From a checkpoint of a small sound classifier.
Data: trained on read English sentences (LibriTTS-R), 149.9 epochs.
Rows from block 4 of a small sound classifier, named by matrix and row number. Rows with one number belong to one neuron. Each number is 500 + 50 x the weight over its row's rms, rounded and kept within 0 to 999. All counts start at 0. Numbers have three digits each. After the name is the row's rms in percent of the matrix's.
After each neuron's rows are labels from the 100 clips, of 14848, where the neuron reaches its highest value: "peak in band" is the frequency band that holds the peak. Only what is clearly more common there than usual is listed. The data: read English sentences (LibriTTS-R). In brackets: how many of the 100.
# fc1: MLP up (model.blocks.4.mlp.fc1.weight, 320x160), inputs 80-159
# fc2: MLP down (model.blocks.4.mlp.fc2.weight, 160x320, transposed), outputs 80-159

fc1.0 087:472513532515446526480449521511450539557425483506465503552486527569529410584502465493467552488534616458537495442502551479618636647493409484498537514518529561553503566471445485622513490472516495491511545426590612489499531436416427468505403509
fc2.0 100:498500538481526536510548531506578435460544620601517475596533535480572458513566419481597520472579485463518515473473445590427375530568495534435464506549490459516552431466522538493491500510430434490533605472521387451525528539545543603464468449
peak in band: 2000 to 4000 Hz (100)

fc1.87 095:459495563544547460488500535490612488506537520457470554503473455500449533534519452491577492433526572563477478543564515523454423590489563557466542509639532549463457572512444528531576564491433536499546404478498479531580519488441483499578473501
fc2.87 099:467450525525418478527456505425492512565566526557469475448436589529535425488427557429505500461507538544488582481487414524571570447516526406568547512570472429553482464479513438427530467539530584467446564476446442489467476542498533496594529499
peak in band: 2000 to 4000 Hz (98)

fc1.249 099:478452432520551529502550449469593480479453433528549507514491562536496597464446463477497461547455563459526551522567574522407525479535422501548492444537425591615476441569527351486452568455532459477587470452476463576556524521447435463440493475
fc2.249 092:507519492411478479516396546488520558587442423460488484414482531551477437456468457464524535546458470487431566426521464522500459473500447434385524530526489429469535560450464513510482514529613475468380536568480465526447571491488533574467479629
peak in band: 2000 to 4000 Hz (54)

fc1.23 088:604567523532615506531477441528564473562521490532544476459520490535555523513438414492491423428451509433619531522446469552506632464484515550531528484489528552529522508563521474576456555490466483501495476559396486498506495419486476568523395498
fc2.23 095:543498502611540465498587554465448510372565462469428569538581508563484527492484562512485433507480561430427414518523534505524488509410577466493502451457463497447427563575551517397452411459503549474428429394561495430535527536473539496539497516
peak in band: 2000 to 4000 Hz (100)

fc1.219 099:477521541478489538543564509512414471488508511448495492422580393573470492455533441448496564463503538501484435500433559428452493477499548562406509462543572524467481533516468539601567529467433555553457497494468526389550536496408506477478422441
fc2.219 101:564526434559556498510547432617521511512500486560494473507534492419558432452482552632532549513518587533510568519479521533493506527550432466583551540488518582478463567445521519456512424422427434443511421536595514483548533487592522607532470473
peak in band: 4000 to 8000 Hz (80)

fc1.312 085:504501475546527468520477471464500515482489582512494491510490520587478483560613471549503563533406433552574510554550495503516463519443580426392595538448588550488444553490517493532417518523513497531478456509462546535554480457515469475477461494
fc2.312 081:489478561488471590392468555467499429471462445578446507502457474582559609570492474489513507434518522634533480527559506500489491481548542588518468528450534398473478555535441394484539506597389442472525489460511507521486482418522530412467535467
peak in band: 2000 to 4000 Hz (67)

fc1.4 097:486491413484549516548571462514547517496487535547502551382545423422445523456468579498473421525379607506446518577530478485408517528506570543426495547620513475531513454479493587483487502451455523550554470461487537549565517478472429469514492481
fc2.4 097:501516439551530484398505453514541413565565458425548543548574503427547539514531535532462478496451478590517444511555534551488579502517472410547515450413499606453472428454563581429481453489555538517521524529547574472505433453460571630517411569
peak in band: 2000 to 4000 Hz (53)

fc1.128 129:569515451455532572519407321465460551402539586546490519465507490538503589576622576403519531514612503455465435479467457495490523537494404597638549436487442471485475418516441561503450509588477488491527488468508543528487501541517536478440511491
fc2.128 119:487513614451393477361492421516609554557571515405497577605507446437445414518421429545457493428483468528502539517520353533479472525592507520515409510481536399482505523494409438460548589468507516516487495494551488427524443405468511483479497568
peak in band: 2000 to 4000 Hz (92)

fc1.268 095:581476421476564518469571501559543504529472535484452550456496541542512541412524558505500509495451555541424497488546519541476484520484490483533495499551539555504550421482507557455470489492535569506631512561504576419485491582482482431449498374
fc2.268 089:483579466518536462508488488463407602572447464483477433544480569474494446621445572474486481504568386544562561514450406553496531520499506615525445531597516545451500542448467609553417516468538483478486508495501524582445406561547519531506516527
peak in band: 4000 to 8000 Hz (95)

fc1.149 091:429479513544353448524513476513545560502471483484541605453508442495507474578465542407511475553431496461423541530547496480509493488450511524520416486464465605541496438432454513528470531598532436463463479433443577503480524366376534474489503589
fc2.149 084:563568468437523497571518426504537479494468472524476502417474488477488570383549433508561512573492500473493525448497491574558579535498509492513593530507493350438531471488497457474523425478474490491572507524480491439497544501468410529417545462
peak in band: 4000 to 8000 Hz (100)

fc1.280 098:534476549535431459537541472604480477536593374513475578462511442448539583462527460432544503495514512509516614492481482443476477427518531503472536531572491529513444413563536548522544612462450557508527507511516473540471573473571557440531429539
fc2.280 104:490521431474558470565467422524472450503417589510553424545543446494452540527539495547442476446494383540466484448496581503584567407514509488522450528537564537502488576441550457506474413550484552573542438483520469553503525483475533469531506414
peak in band: 2000 to 4000 Hz (63)

fc1.2 100:545551523467567514538493489482482500579600609461563515590494493469520532545485465515523543589436510486456546548581488540542473491593543513523535459604529517552581472444545560499528563455569435450424482462508503523548606433466598498544419478
fc2.2 092:482557535475521411476513465488557461443485423462531416477403469470481539461541505487504447516456551511484512495460529506419547511485628481462519543552494474407517474456427491424500466407400491586545499480555616562461494424485526495540527567
peak in band: 4000 to 8000 Hz (75)

fc1.272 104:545422490459550427519543446590466510490548521499340499444420524536611468475550506491439452433564494564470513541399458475538532416451515532516498453441564526532437506471529519424495467534577528533540474496498502454433596468537516488516495522
fc2.272 097:463595474472448509517550582484555488528541423539619495557538457521534537441482450556484479470464579435536486497551551505444494511497554447482528560625482407438583517586490505451581470542466450555515491456487481551538441512446520519454493467
peak in band: 1000 to 2000 Hz (98)

fc1.172 095:454541537416569491436533485539539475465498513470557459491483479493479462402477527540564489510495526447451442529419558542513499545475563562515592507475522550481507596589543490503480467532449470512443574492476557579484514476433475420407462579
fc2.172 101:510436466449425483524441565457487452504503412396457443471403520492490450495449583465492498624483535498444527495477422512495506462539457399553444416446461478526504497461476493502566603543471433490559469424405450497447551435431435505487527434
peak in band: 2000 to 4000 Hz (98)

fc1.308 100:496518628529469473577538524525447450433464545501531496519433491449559512504476400576516468466529474548500499530502530495562572469563540508550492409356545617417465539523527474514479444447559543541539395430488441580470374427522539532408523449
fc2.308 098:488548504565594501504426508375513475454411499486511508487468458597486433509506473440500586560467437526565455533467499462575453465540523474438448525613463463573503505553565518548489544520518570511417584552473513491455416485458547549501589538
peak in band: 4000 to 8000 Hz (88)

fc1.42 115:413474528557394480531577486461578520567418403454440438548461398428446496480516482479540438543557544522485518501402515497499488456490508580585550456542468499454508453537529539538478533470438506593546540510535528532540492489474439557400492510
fc2.42 110:451501504526550550460493490531508524414498462507474532478494478562524478511529473523551524510472460541546458528564498487447455528486480504455443528488485494509512573404456466452528472563509510501445515518479557544396495476508487533534486474
peak in band: 4000 to 8000 Hz (98)

fc1.98 112:532497594543412461480514514526491485518574637478471524535525533524511426509441466521474499498392508477563368436522501549545446468481526538491460487509502551450478443467586555530542501458521500531427616503504480486510487580503458470419521488
fc2.98 105:434496447541536465509419485509486522437544429511489466433509492609557556426553553515345505529441625410521478513500425439420493459538461411453464417501643522532524477515471545406519415444581452511446531472497494444502561442514563475436509483
peak in band: 4000 to 8000 Hz (100)

fc1.263 097:604577528430542558472552589451495543468611547513481500574490464506578450506571515535530484506494556428545586461478508522428532462517536510523613572468418557488513441511551577569499579425393556465512525553510543483466455459534493481542504521
fc2.263 095:451434541533506543511494495432457529536481488416443512456561454603459565547594496445499509569487469557498438518398529452530558510523542512457447469469552544466520530467365421524497511482558507629567485409531459479465508485469536466420573585
peak in band: 250 to 500 Hz (59)

fc1.202 105:508405427356469503495399481514476468485445494630482518520465541539497489553476540510533465513420422553495463406500479544535510525478505511551407501569520436519418516591550496469502499547521485509534435518475366503460363448570459416568425423
fc2.202 109:578541491545513554364555547572530421555467478458619472481530535472538534373496525584477404451566506466442465483463568522558439492488532557494516456503579406543493508495513523444527496454492468460468522459525469463592510502561426520561407519
peak in band: 2000 to 4000 Hz (100)

fc1.31 091:456445549511563626347450433478502518560474474511478541409497516528515524554470506485472513519495484470502563573415449457464531456548505478538474508421476498486498500366573559516491485549475434471519440422530466538583530512534525460446469419
fc2.31 088:513560478537492460547492545463578504479518484509519468561473564511529439569416512464507466472515492515511555445593551565526504522517548549515545516504451477524469431574450493477453411562503566474435479491433532515419432503469448481451588587
peak in band: 4000 to 8000 Hz (54)

fc1.295 091:570476481594505420483490496453468536361618458462463555538498473491513387451507540518501468425551529575607484480508488542438590626532504436551532526487460449489534479582519511391482563531478528386547420408575428452449506525502462560492543496
fc2.295 091:523546513497472431461502491506516449524385462563572527395480522520458436441514504577537476513528496575534480568541525486453359474566497521465461431456453541524487510528409478503529526521465505594496471435546487494553478449443569482530433556
peak in band: 4000 to 8000 Hz (51)

fc1.5 081:458584397530449588455535509530505546557521485578441497490521402472412529502534568471556568472456544575504544469586542498494594524477463470508543456594447586602507501492444538511515555428498415465576480443549482488514461515441534579528560491
fc2.5 076:474526434522436464522538473461517551421511451489479596459459491526550536394598530437496494502506451566504511595557474598479472466524454550503508461524480540542454425605483510509533490458485484570476414437565538445556486487442555468417475552
peak in band: 1000 to 2000 Hz (85)

fc1.122 085:530455555549495519501438384452557468435511411395526468545489490520520595495523472516507440485535539533431506570474656499552510415529496500488439426540478504505527460425474562554536510535521442553484460503486406470628472437469453472490493490
fc2.122 094:529553481468598535487557445488541498457472491498517477547530436453395567390575474536467522597527454552510509516499535475469510581470562565425572578474419471458457532553522500424474447516450484516514541510622474353554515541468422495474504482
peak in band: 4000 to 8000 Hz (91)

fc1.20 090:551526503498533552419464458535483453508434378487352533511471509525517490445571679494567542456488498452462557479549483400510465505501523500455567539490504415544514507580498539501534520446448386591536498448532471490521545546406538511518453487
fc2.20 087:509480532591472472540519543565473493443519511450675562481563486538464591554414445472490535523443515438508538577529542519504465455559522510530508591488582533548515488534555545588422487506603473511441464533475544342542622528494478444518540501
peak in band: 250 to 500 Hz (98)

fc1.221 089:473500508499566599469418502520583572448475473458527527445604424538509466598490527465549479574407514465457573503450509552475550504475561482561444451547455550480542423542574571472392418539484433436442431480543438507553439405432523468553448547
fc2.221 090:450545391573565491472507492571480388500565542536501410498536524460466509488488538468496524596437398543543301456497546496520480489466550571412509416601545389526458534485571564550503558486441530500516551468476571562533454481500521496455553504
peak in band: 4000 to 8000 Hz (100)

fc1.116 090:517419523460507536460548539650595534625481461527597515485525519583479438544460518414542481391532502486486515459492537576553533615542490476637586493547514539548496531514585544556496575451516515438526502563470418488498451499433557423480439491
fc2.116 101:503512449577515548442520547434492493511492494600395422504525512435493511489474532541504494526524514575534436479500455536525558492395506506482454515511418482482457478514484402409501550472509506504417485443561459496510519520555473537478446493
peak in band: 2000 to 4000 Hz (100)

fc1.88 093:476452507514560530530518501469484508467513461565478484592528534561463481472421461463550505498469473456633508574480535470489495470547482560429511452485455613452454494520417490483542456486547478530481606359497510501508576497525432465457482475
fc2.88 085:524584481555390572461500436502469502605579482480468554453419563476448535420600485507567512428504459611481444452429475489478515473487488441570508507475529467569528516478432553449490497547571557548542534542535516522554547543556470416458578535
peak in band: 4000 to 8000 Hz (81)

fc1.90 086:466462509533449592480525530555447504513461427480517408478545487468415460490555471438456526502522517448509485504511430551550587578445473485537565481521513593559443485557482453521463461553605455453543460499485492503509493485576354516500470525
fc2.90 104:389509479458541581537545580460509455417477547530501499583594434546435561483555503485451394526576567520541465507625590494518511498492425461478552434500480439523516565478482534496470518443502463577539448481463460554577490487473469499510424426
peak in band: 2000 to 4000 Hz (84)

fc1.147 094:527548515492515554456363499528455572521563473476434489549559469463422542463508523396462495514541582554597480543604590482575527522500415537535477467483499477454440440463542519508537587574435542377559519393536489451479486444410604467512482451
fc2.147 094:521573448474582429502583481452589509617487503476525499461524484488420406489516464598490488389460521516441455405502482447453461464600563507538556492456453416446604571539549576485381528454470471539448459507463438536472503523561488508577580471
peak in band: 2000 to 4000 Hz (96)

fc1.273 091:452520570518497432480531512498537442529533505466503470456596478436507516575510479498480467411451499514541575411441505621523612457470468489532548566495493428477469511478502596544633551412461460599597473489473547440459449424527452483543514573
fc2.273 102:517475442500476539504486438577483514487524428501479470530408541563483451456396442492458508470493510565407502491542497477543445458466567499532432472517507506492429472461531527489410459601546491454471567544579445439584488546519455501588487490
peak in band: 2000 to 4000 Hz (86)

fc1.143 096:479444527497503529458577448505532464508501430485487536525591508476508488525434452542465450562588518490489466496459492436552530474499519486487450568519454624520581488525561470461489570465519547566551541557465469469452370519447524484518415468
fc2.143 105:578477513614424566583501515566541569497438578548542535506511468413434484454461521472501524545469487473489587619499536575552440530488538481477452482476460483445447456512396493488442539469495523472524440366606452483530536481426509503476470493
peak in band: 2000 to 4000 Hz (100)

fc1.17 099:504528544483528451491504443510475477460553425538536525505466501506472542528534432487539497529493537520463444435534436442465505538528424524467436456497546449537506509484582587522483533479635475496515506543536524471548457567475602524466440470
fc2.17 096:440473474555499581481579530430547577515402525446494476490488515499530508554479532408545527518520446426510512499503482482515508524469430623604448421556530523429558558468471557476419491446492524495543476456459537442541515429546440464527482567
peak in band: 2000 to 4000 Hz (67)

fc1.82 086:513406572435527521447506548484500472451552484400475465430509555519436462463542518540598481572433534532434498539526499498522487473549487506578497551398477566558505468516495449533534465479461508579473481499469519485542479449506419438555504426
fc2.82 097:481497522615482536488511515477523466516551455548482584520542555486595534567501379437474527517493373427444485477492547450467565586433496477472513531576497472451521471573594507479440503622496498566528492618576464559450574480511543540504453492
peak in band: 4000 to 8000 Hz (99)

fc1.217 114:499448513375419489502536539464465548494370510462519413551483483571471472432534453488518435582352560534503431543536419456509515540575545439474508476562474520478476546500485472547477439493452487540533453440543372424540418425511555503523465432
fc2.217 120:515517522433525401482466483564422495429487409506490550559469480572516530507481550475450572524596371465511477536389539489436427578512484579582478479537502456534522463498550509459475543506535523485501512574503532568502590522476525489403482567
peak in band: 2000 to 4000 Hz (55)

fc1.184 125:471313460524562478565521468476593502546467449483500531444459446573484551541591486495451545505480525500506523577487464588447541517544517504532558476392459513482475470547510491437523493459522456567538588479433466653423533514464372506488449501
fc2.184 116:530540495509536541503533534559427471475520462508522508549564530437505403508483441444536512521555544529491450513536490411486504455459436496550476529579558464574389485490480519512511495516507655470523411527556505554495457487513546544562522516
peak in band: 2000 to 4000 Hz (92)

fc1.155 091:504471558487510467431460386538509488465554490534579539542476471453503422508497521410566523402506530509475579497536403505493525479502541496479508438511446553430500594503489583560463540468546538509482554422440606418437565449486450514469380523
fc2.155 098:447491534499434464532521495466509494588537529455511459453515576518511457524536443538349511556532513432529552574501490503469524519520518562539518565538483447435558501504431437460631487479510499512468333576509585494462539382565523498582482572
peak in band: 4000 to 8000 Hz (100)

fc1.113 106:445545459524536565509539439493465415515486507493544451485428446495503527541494580519545518559502531530492455475468430551480479556537617436554529489483570500510577546531468391460508483437500441627494663410508461581467516494481532400583441540
fc2.113 106:582389459484525407400491464500500511510441435525528475551518430537542479404461584476565538522476457517463498534497517507490478462581438548504538534463521522485487444508542500510463495500559431362539503512556559476598499490513509508466592563
peak in band: 2000 to 4000 Hz (69)

fc1.261 103:482487523619530454542544476490478438434494553481466540505403513482462498511481475484435443493461541493425451472458569390500390529544518561593556421475526559490432513486594470556491454518518423439442527492537463421585445488480396453501467517
fc2.261 092:449432496544577546471483498551553386500537536453542484579490512572506504534569508546469507473492506467541522526557428499477574534518438472469543466482481518518537471474516489457491587438370439476491503466493527494499487485510575463491528532
peak in band: 4000 to 8000 Hz (63)

fc1.29 104:530481529512449423507587488566508408495483389477500492501570487461545461388555550555452477529546520460470414503436558367492541514497499473494461540497426458464483437430456471467455569514450492498615530445480492521561580555450461484554586554
fc2.29 105:448466571549493537568409481402497610492497492526522497539581528543479480588520527490531588500528572498452556501548517541576502482487528581591445500477492465506461611580617470664561468501417515488484467505497479477406441530492459551524462534
peak in band: 4000 to 8000 Hz (100)

fc1.49 091:540509442518509532605536497432604413446402489525453461602470450504480509523486513543532617510421508523503550500516546569539537547482588465506528535441416567505505489527497459462541431514476498514396538521554440504501439413472514485462488502
fc2.49 095:456509469421477560468454513568553642475539540515538538439473549488491479458480503528581445628474431472491451496492506551424463502427526514477498506554573438542555457507504546479508570469543489526536446377552553473395574528479576497466498462
peak in band: 2000 to 4000 Hz (88)

fc1.227 085:501545574505536529477492541456597508453502491495589570596463525543503521578540565567527479479503534493410518478473443525581654532474571495515483561453426587490477502506463424474486511531430481450480458593523432510515546491527441499532597458
fc2.227 099:491467531513530488626506519599478512472525527628449412533528398449600477528474605548473533523529434495572563520490563554489449555485542485473574432516490478440533417468503533520521518489588486558517407484521540522433467521536583476549575439
peak in band: 4000 to 8000 Hz (72)

fc1.294 082:478487364547520501490519541490556484470537450546491516449472525514451479494430509498587496428511588421511471446523423571568535647556523490550530522430462561516505640564514490489499550516484514441523545579400521560423489499490537456514442477
fc2.294 095:574621540508488503577521419493477488497478588563469446493515458408525495561472492530412545479425548568532474542498470558444460501602500461484402536463410485499534453556474475577456435536575523586549531566522486457499556402562447519580386432
peak in band: 2000 to 4000 Hz (100)

fc1.67 111:473538564411487494526483486478459565456550494460468419467500559509451540440566472531536440562488462597548511458539418507502483443554402524510477489496477487436539503516465499472578516492562592440515539557456440447515496451468491569470507575
fc2.67 109:499497551499480521448479563504540494520479648523509564453581446527590431534439422541409461510523569546520434466560503458490516496426409545532516460449516496615434445497537545564445489444571599513560578496482444529459469559475575505523581489
peak in band: 250 to 500 Hz (61)

fc1.94 120:557519520529450470432529446561439556453519475504545566456363500574381495553509510503488498473387563423481492593455503528496503490543462438481521569473458564525555523486586468460490512487529562522513424509478387488494546449483499563529566462
fc2.94 101:492500517464545513478470618398438458436444482494448491422527387448496526559506486482470544575444481589569525463454412537522529470474572676427507499524410548485440511501463564496486417529454402489516627488554391526434448457531576421511508502
peak in band: 4000 to 8000 Hz (52)

fc1.112 103:552555509506475485589411482560531560599558464468491504488487487512546385528570564474456510495533496485550501561452435630446435473576526464574529498561558515468584535550561483485483468510577462471470496533497508494515464468501555469480498429
fc2.112 097:506530567550488511417470606534550436390459506552515582620546439504550488456497526408499499483520511516576643487439521455472466519467468555527551528503458609441523393459483528448466539456495562556434399394554471425442477457522451589496504539
peak in band: 2000 to 4000 Hz (72)

fc1.43 087:463521516492474479506535477513593492451526507509546459521447451521488383511479510518488400386537477417503415479575535538478485505540361593473474519554544556477612511502433383525528476366544508436451473471553577597499494439406519475557471453
fc2.43 092:543513580511465618456550499504456483549507534449526542371563597443417509444481527476467500550377551542490481532429556449559512454451612423477435451450397506557474445475638539407471516586485515529497455461455470494456519534567431489458421507
peak in band: 1000 to 2000 Hz (75)

fc1.260 095:457453461465458552583556523496509536530506427418509447399619555492492488528556543487495527445460464525512469449517514451395416513604476528541549485542500565492462508425407446493454518549535565430502557531468622548537501541565409508545479462
fc2.260 094:510533547431407456431479516510443589502431489473622531582487430427487520460504504514467483465598534553553505480486522454546591584359480508512509558526464460480525534497611398480460551471492456384510517463533513518604491539543461480514567547
peak in band: 2000 to 4000 Hz (99)

fc1.292 080:515572548403496458613468454529513598547509424499493519551490464481490509503546365519507498490535531516495520570545586371463495369481574456543467579445534417484501472437536590492508538497490555482477459393361495463495492502510510499438497526
fc2.292 085:494546505523504550479482583460595470665531588466466396568464444549566443551427429486611562505447409470420482471508423495475387521526428553495568505460430531403572595501471498557442599468571447498480441513522525496482464516512572455553523530
peak in band: 4000 to 8000 Hz (100)

fc1.315 113:508529493605449458588525323484361585428500519538490512487505493475608564511610503481459489477402526421484482470415518471560473467493478517492531490414515474503468590454483497615541432511514482543528496513457516520592473477562428561513461524
fc2.315 109:502622430462530444467480600518534482578543553581505436405478527537397413539600511430530493484446516607514515477481507532455478498445484462467529416540604542416489468437499409463457454598517428484439554494413504530457448475468558529519504484
peak in band: 1000 to 2000 Hz (62)

fc1.168 089:536459510496414563487490491462540522546474473479454523497463491481547442507607540550507507577585566407520596528579534433496516471491560567524471562556549491392467492462422446509450437505566558500528625507537576481456409580483500509464538534
fc2.168 095:496513539520510501504522452520608403511508552480560544543422372521485567548462479510457504460494475500537554467448535522428508551498445447457536521403409488528445584515642535495487481555400422490519446528427463445537506556405459443566484509
peak in band: 4000 to 8000 Hz (61)

fc1.169 094:464479430458582461517475552530527425497411513398473527525459424520487469493495397571475461524546511476456649575492469482510439610489524508581483528544553530574544578569422421415549497532504467528575393540525514500555433422474556455460438408
fc2.169 098:467580534551474428496474553458455497477545530533555469504486531542522454412502644480485564574460553568516524444490368521494491550563473429468536493495458548494503430487495442524471485564427442515558572513506483524514531552417563503590575591
peak in band: 2000 to 4000 Hz (100)

fc1.258 084:455482474501582454429549521463538455477496581406449512482550485489486546515524422471579481530494503370449534415531515433481572357452529466462464522477449459457455462552509537506412534517476412503464450487470384577565583507520506530528452484
fc2.258 089:563496419511505461466442455532507485503477479526601428522448444527501492416602499472513468462443474574569444611459483488526378519478548504458479542497489581452497444465461426526471566410429581463398447550530517442459413419578430520552524524
peak in band: 2000 to 4000 Hz (95)

fc1.242 115:492502540453438563520472544392488566481515417485506491494459515476441499580488430442542495531455477411550525508471540530519514468522478531478476487553387435510517439504521561526456525534506509559394577548558386427527482472414373476485529459
fc2.242 107:532400423486652481554509443528489445482478514477432525380443505496552510480540515537465455489499518603567422538530404489455495383512461570512508418539524432464520531459507473426525531485484543608586471500484566517502492491435517552504483453
peak in band: 4000 to 8000 Hz (91)

fc1.7 112:505534623455515547487581496533529469487483480461563507521458464481595433548511536571477519457422535629494502435496419487409474447481563462476542457550380511523490565553508536483441525486491430420606445432466492509326499502394519526488475520
fc2.7 105:593523498600503488494491467488428542479449464502517546457498527447593553532425438467528456451476581550527578517486477444519464508499445536531413535385481476533542521488422581513518511445414535547444386470576444505469485509556442548549361514
peak in band: 4000 to 8000 Hz (77)

fc1.277 108:560492522516425465422443503400556487504478489422445428428546481401500497459480491501488591595495483442420562566578590554506474550478512536564554474516396549528528424558462487485505494520482512456490437467477389579637473513427486457556442515
fc2.277 111:473475446492562576424498494475608509515482428513399459492464576567564489554564478520502530500554515478522468536438521520415694479492553480480558483510497452503468505415511524501451456447440421538533467467506526404395547545415412483531563513
peak in band: 2000 to 4000 Hz (79)

fc1.241 096:435469554522534503480503454545432580556614479498438498535452449520483457540466588452571538491497493449534457516502536447626562478580555484479516502430365560434496458515478514513492537495529452556445482416505517445616421536512448417500525491
fc2.241 110:507498584579449551498482497472642480471515520552421480460548490483585525440509507586536547401516523443426484396424542512511556463428522428511485490451461523470495458459466590462517377472506431426454566494646566554496518536506468519495495433
peak in band: 2000 to 4000 Hz (83)

fc1.224 093:590560495412552518573561445546421340548541498512510504539504537507467541554435493483449503545515567465567434489499503468577486488511518514463621481508462525625507369483511524510490491440485482459463459472498435513491498510527492485531432495
fc2.224 092:433520525551493405608456415489462514522554504471464538473501472514488532460547536496654506489403457471468469502419534505488522532508569590500562558498549447473512599423529433563611429502429474509560540485551496491543442495494512469465587436
peak in band: 250 to 500 Hz (100)

fc1.196 095:505463491401488475484534494502589456469609491516469548596569525592460434522550595611540441583496459470583550463535597390384600479476480515540466470520476428564503466509486506481397509449503538580489503437426486572515515450511441469499435569
fc2.196 099:512480518398517514431469569468491543492365449479582525432478526483470571415449467447492569462495469426636445467555529488569502545499598540573466505434454538515518510519533544491490458496495439544506519497550536438548461420470503413519506508
peak in band: 250 to 500 Hz (100)

fc1.182 098:469545569553456479496583373528457441514457467457401488506508430523467571530434538580516550479504528479506438456527456490497465466565527507559556455563489462477502576597522512603460461509477478508507451492511522525550571536442449553465481493
fc2.182 099:423418489432488516483533513434470549469435454495471508411439541585591515496489430526527511484534521479435484507424514401509565432430523529510490483565508486500463439494484390579458440444489477531503453566466461568483480435527522444580530509
peak in band: 1000 to 2000 Hz (97)

fc1.203 101:503559512594469427547560576556530530516528530506525543525433536568500511455444471467480523502509522475537516459446483522561512641541537451508466479530454606505486528583423428452431431504566421462466471431432570559530512504550477524575476567
fc2.203 100:471412534444588541526463528492478469436487589550437487423419482476511492532578509448435517473512388458459441582446534567519494417398529479540554485505500476514460499527595587533489525542442520534471488545521463446542510543466471524503589425
peak in band: 1000 to 2000 Hz (83)

fc1.213 101:463457435494497444414420482588430492503532410485412457478490443482482497544533494448499513495504475503493508471506521452547513622499486443481642533495577501533514549427417508576425552457535518447512508498418567540415532488450493491424442413
fc2.213 093:472521438482533508536557505381557520529521638483491544545553462487547437515498446435461494553551550498536446471486467561497472447483478495526360487516442493429567520526540463505484493517453428484482602492356449471468459425486527536481437509
peak in band: 2000 to 4000 Hz (100)

fc1.296 098:546490531512594376547445448545500434487508499456521573480618480471552499493527538508521496569389524500520526433548522522494512597541538533504462428562464462555492462420535617507552530477459449469494448571535552525415505522468500577521543559
fc2.296 099:507625515472461557470456421537493564541471562500463465501593461486561469400464446462495543541505515492554473449469552483513432478535528530487504405455521544489561389559419517474487447462486534624493530513446484538598531497532534556493452500
peak in band: 4000 to 8000 Hz (99)

fc1.309 095:541498546521482500435424556508520435512446455464447542470483541500485455468554387437536597516500457427459474473543472463500660433600436454478518507475493468505466419482413476478472484489474549521473446497481363444481555530436558564465552493
fc2.309 094:515507445580550526575504465534503483648430478498518457518506494522558549557519516482544430504473581549520505470525547525524485620491420481503414453501552599546523568461505473403538526541444543529482493505523602612543516515555337498518440530
peak in band: 2000 to 4000 Hz (94)

fc1.66 104:505436509515538504453534496526527434498523509540513432608418449471522520507504461434594547509510431423496511487519502465515497502586476506550523616446481457485549463536506521552524522592361564546491502476577415571477479515534450474489577518
fc2.66 097:539464481525446492509425562479467584555483478513519504477561389490560442583378463470426493553457534520580556426439416510524464574543557459499482480466538453567452508528495528527549499485502429496569615512542582456635534445527536526478451458
peak in band: 4000 to 8000 Hz (61)

fc1.265 080:510503516503625530437512497546491599557524500539449474592403516442564534493559517569543478457500568489407541504512433521503493475459389460495455527560475532576500459471498505389465540505588501513466426465497448404560473480476475515511467481
fc2.265 090:476397512362432400517450428515469494553462530442495574572505483508514480479508560538534534567403469526551454480492481623486483556513508556521522522564501562493492572448569577525499463617545545506383462530473492498499491505515613579461457563
peak in band: 4000 to 8000 Hz (97)

fc1.18 098:588507526527487525539486435488491469568484459497584502379530484507509498527575417522466536607508436560557535539481567499497623561564454501627507494520415465562519457552472499395542514542479530613532537585499543577406490483536512472548503438
fc2.18 101:583538532478535509454444481408519517482477524565565515576481478599486534387423464514429456531455543453454475485617458528457506446507468523514560458534517478405495487538554452557499563597536592514567531536486521442600486435445544525455446533
peak in band: 2000 to 4000 Hz (84)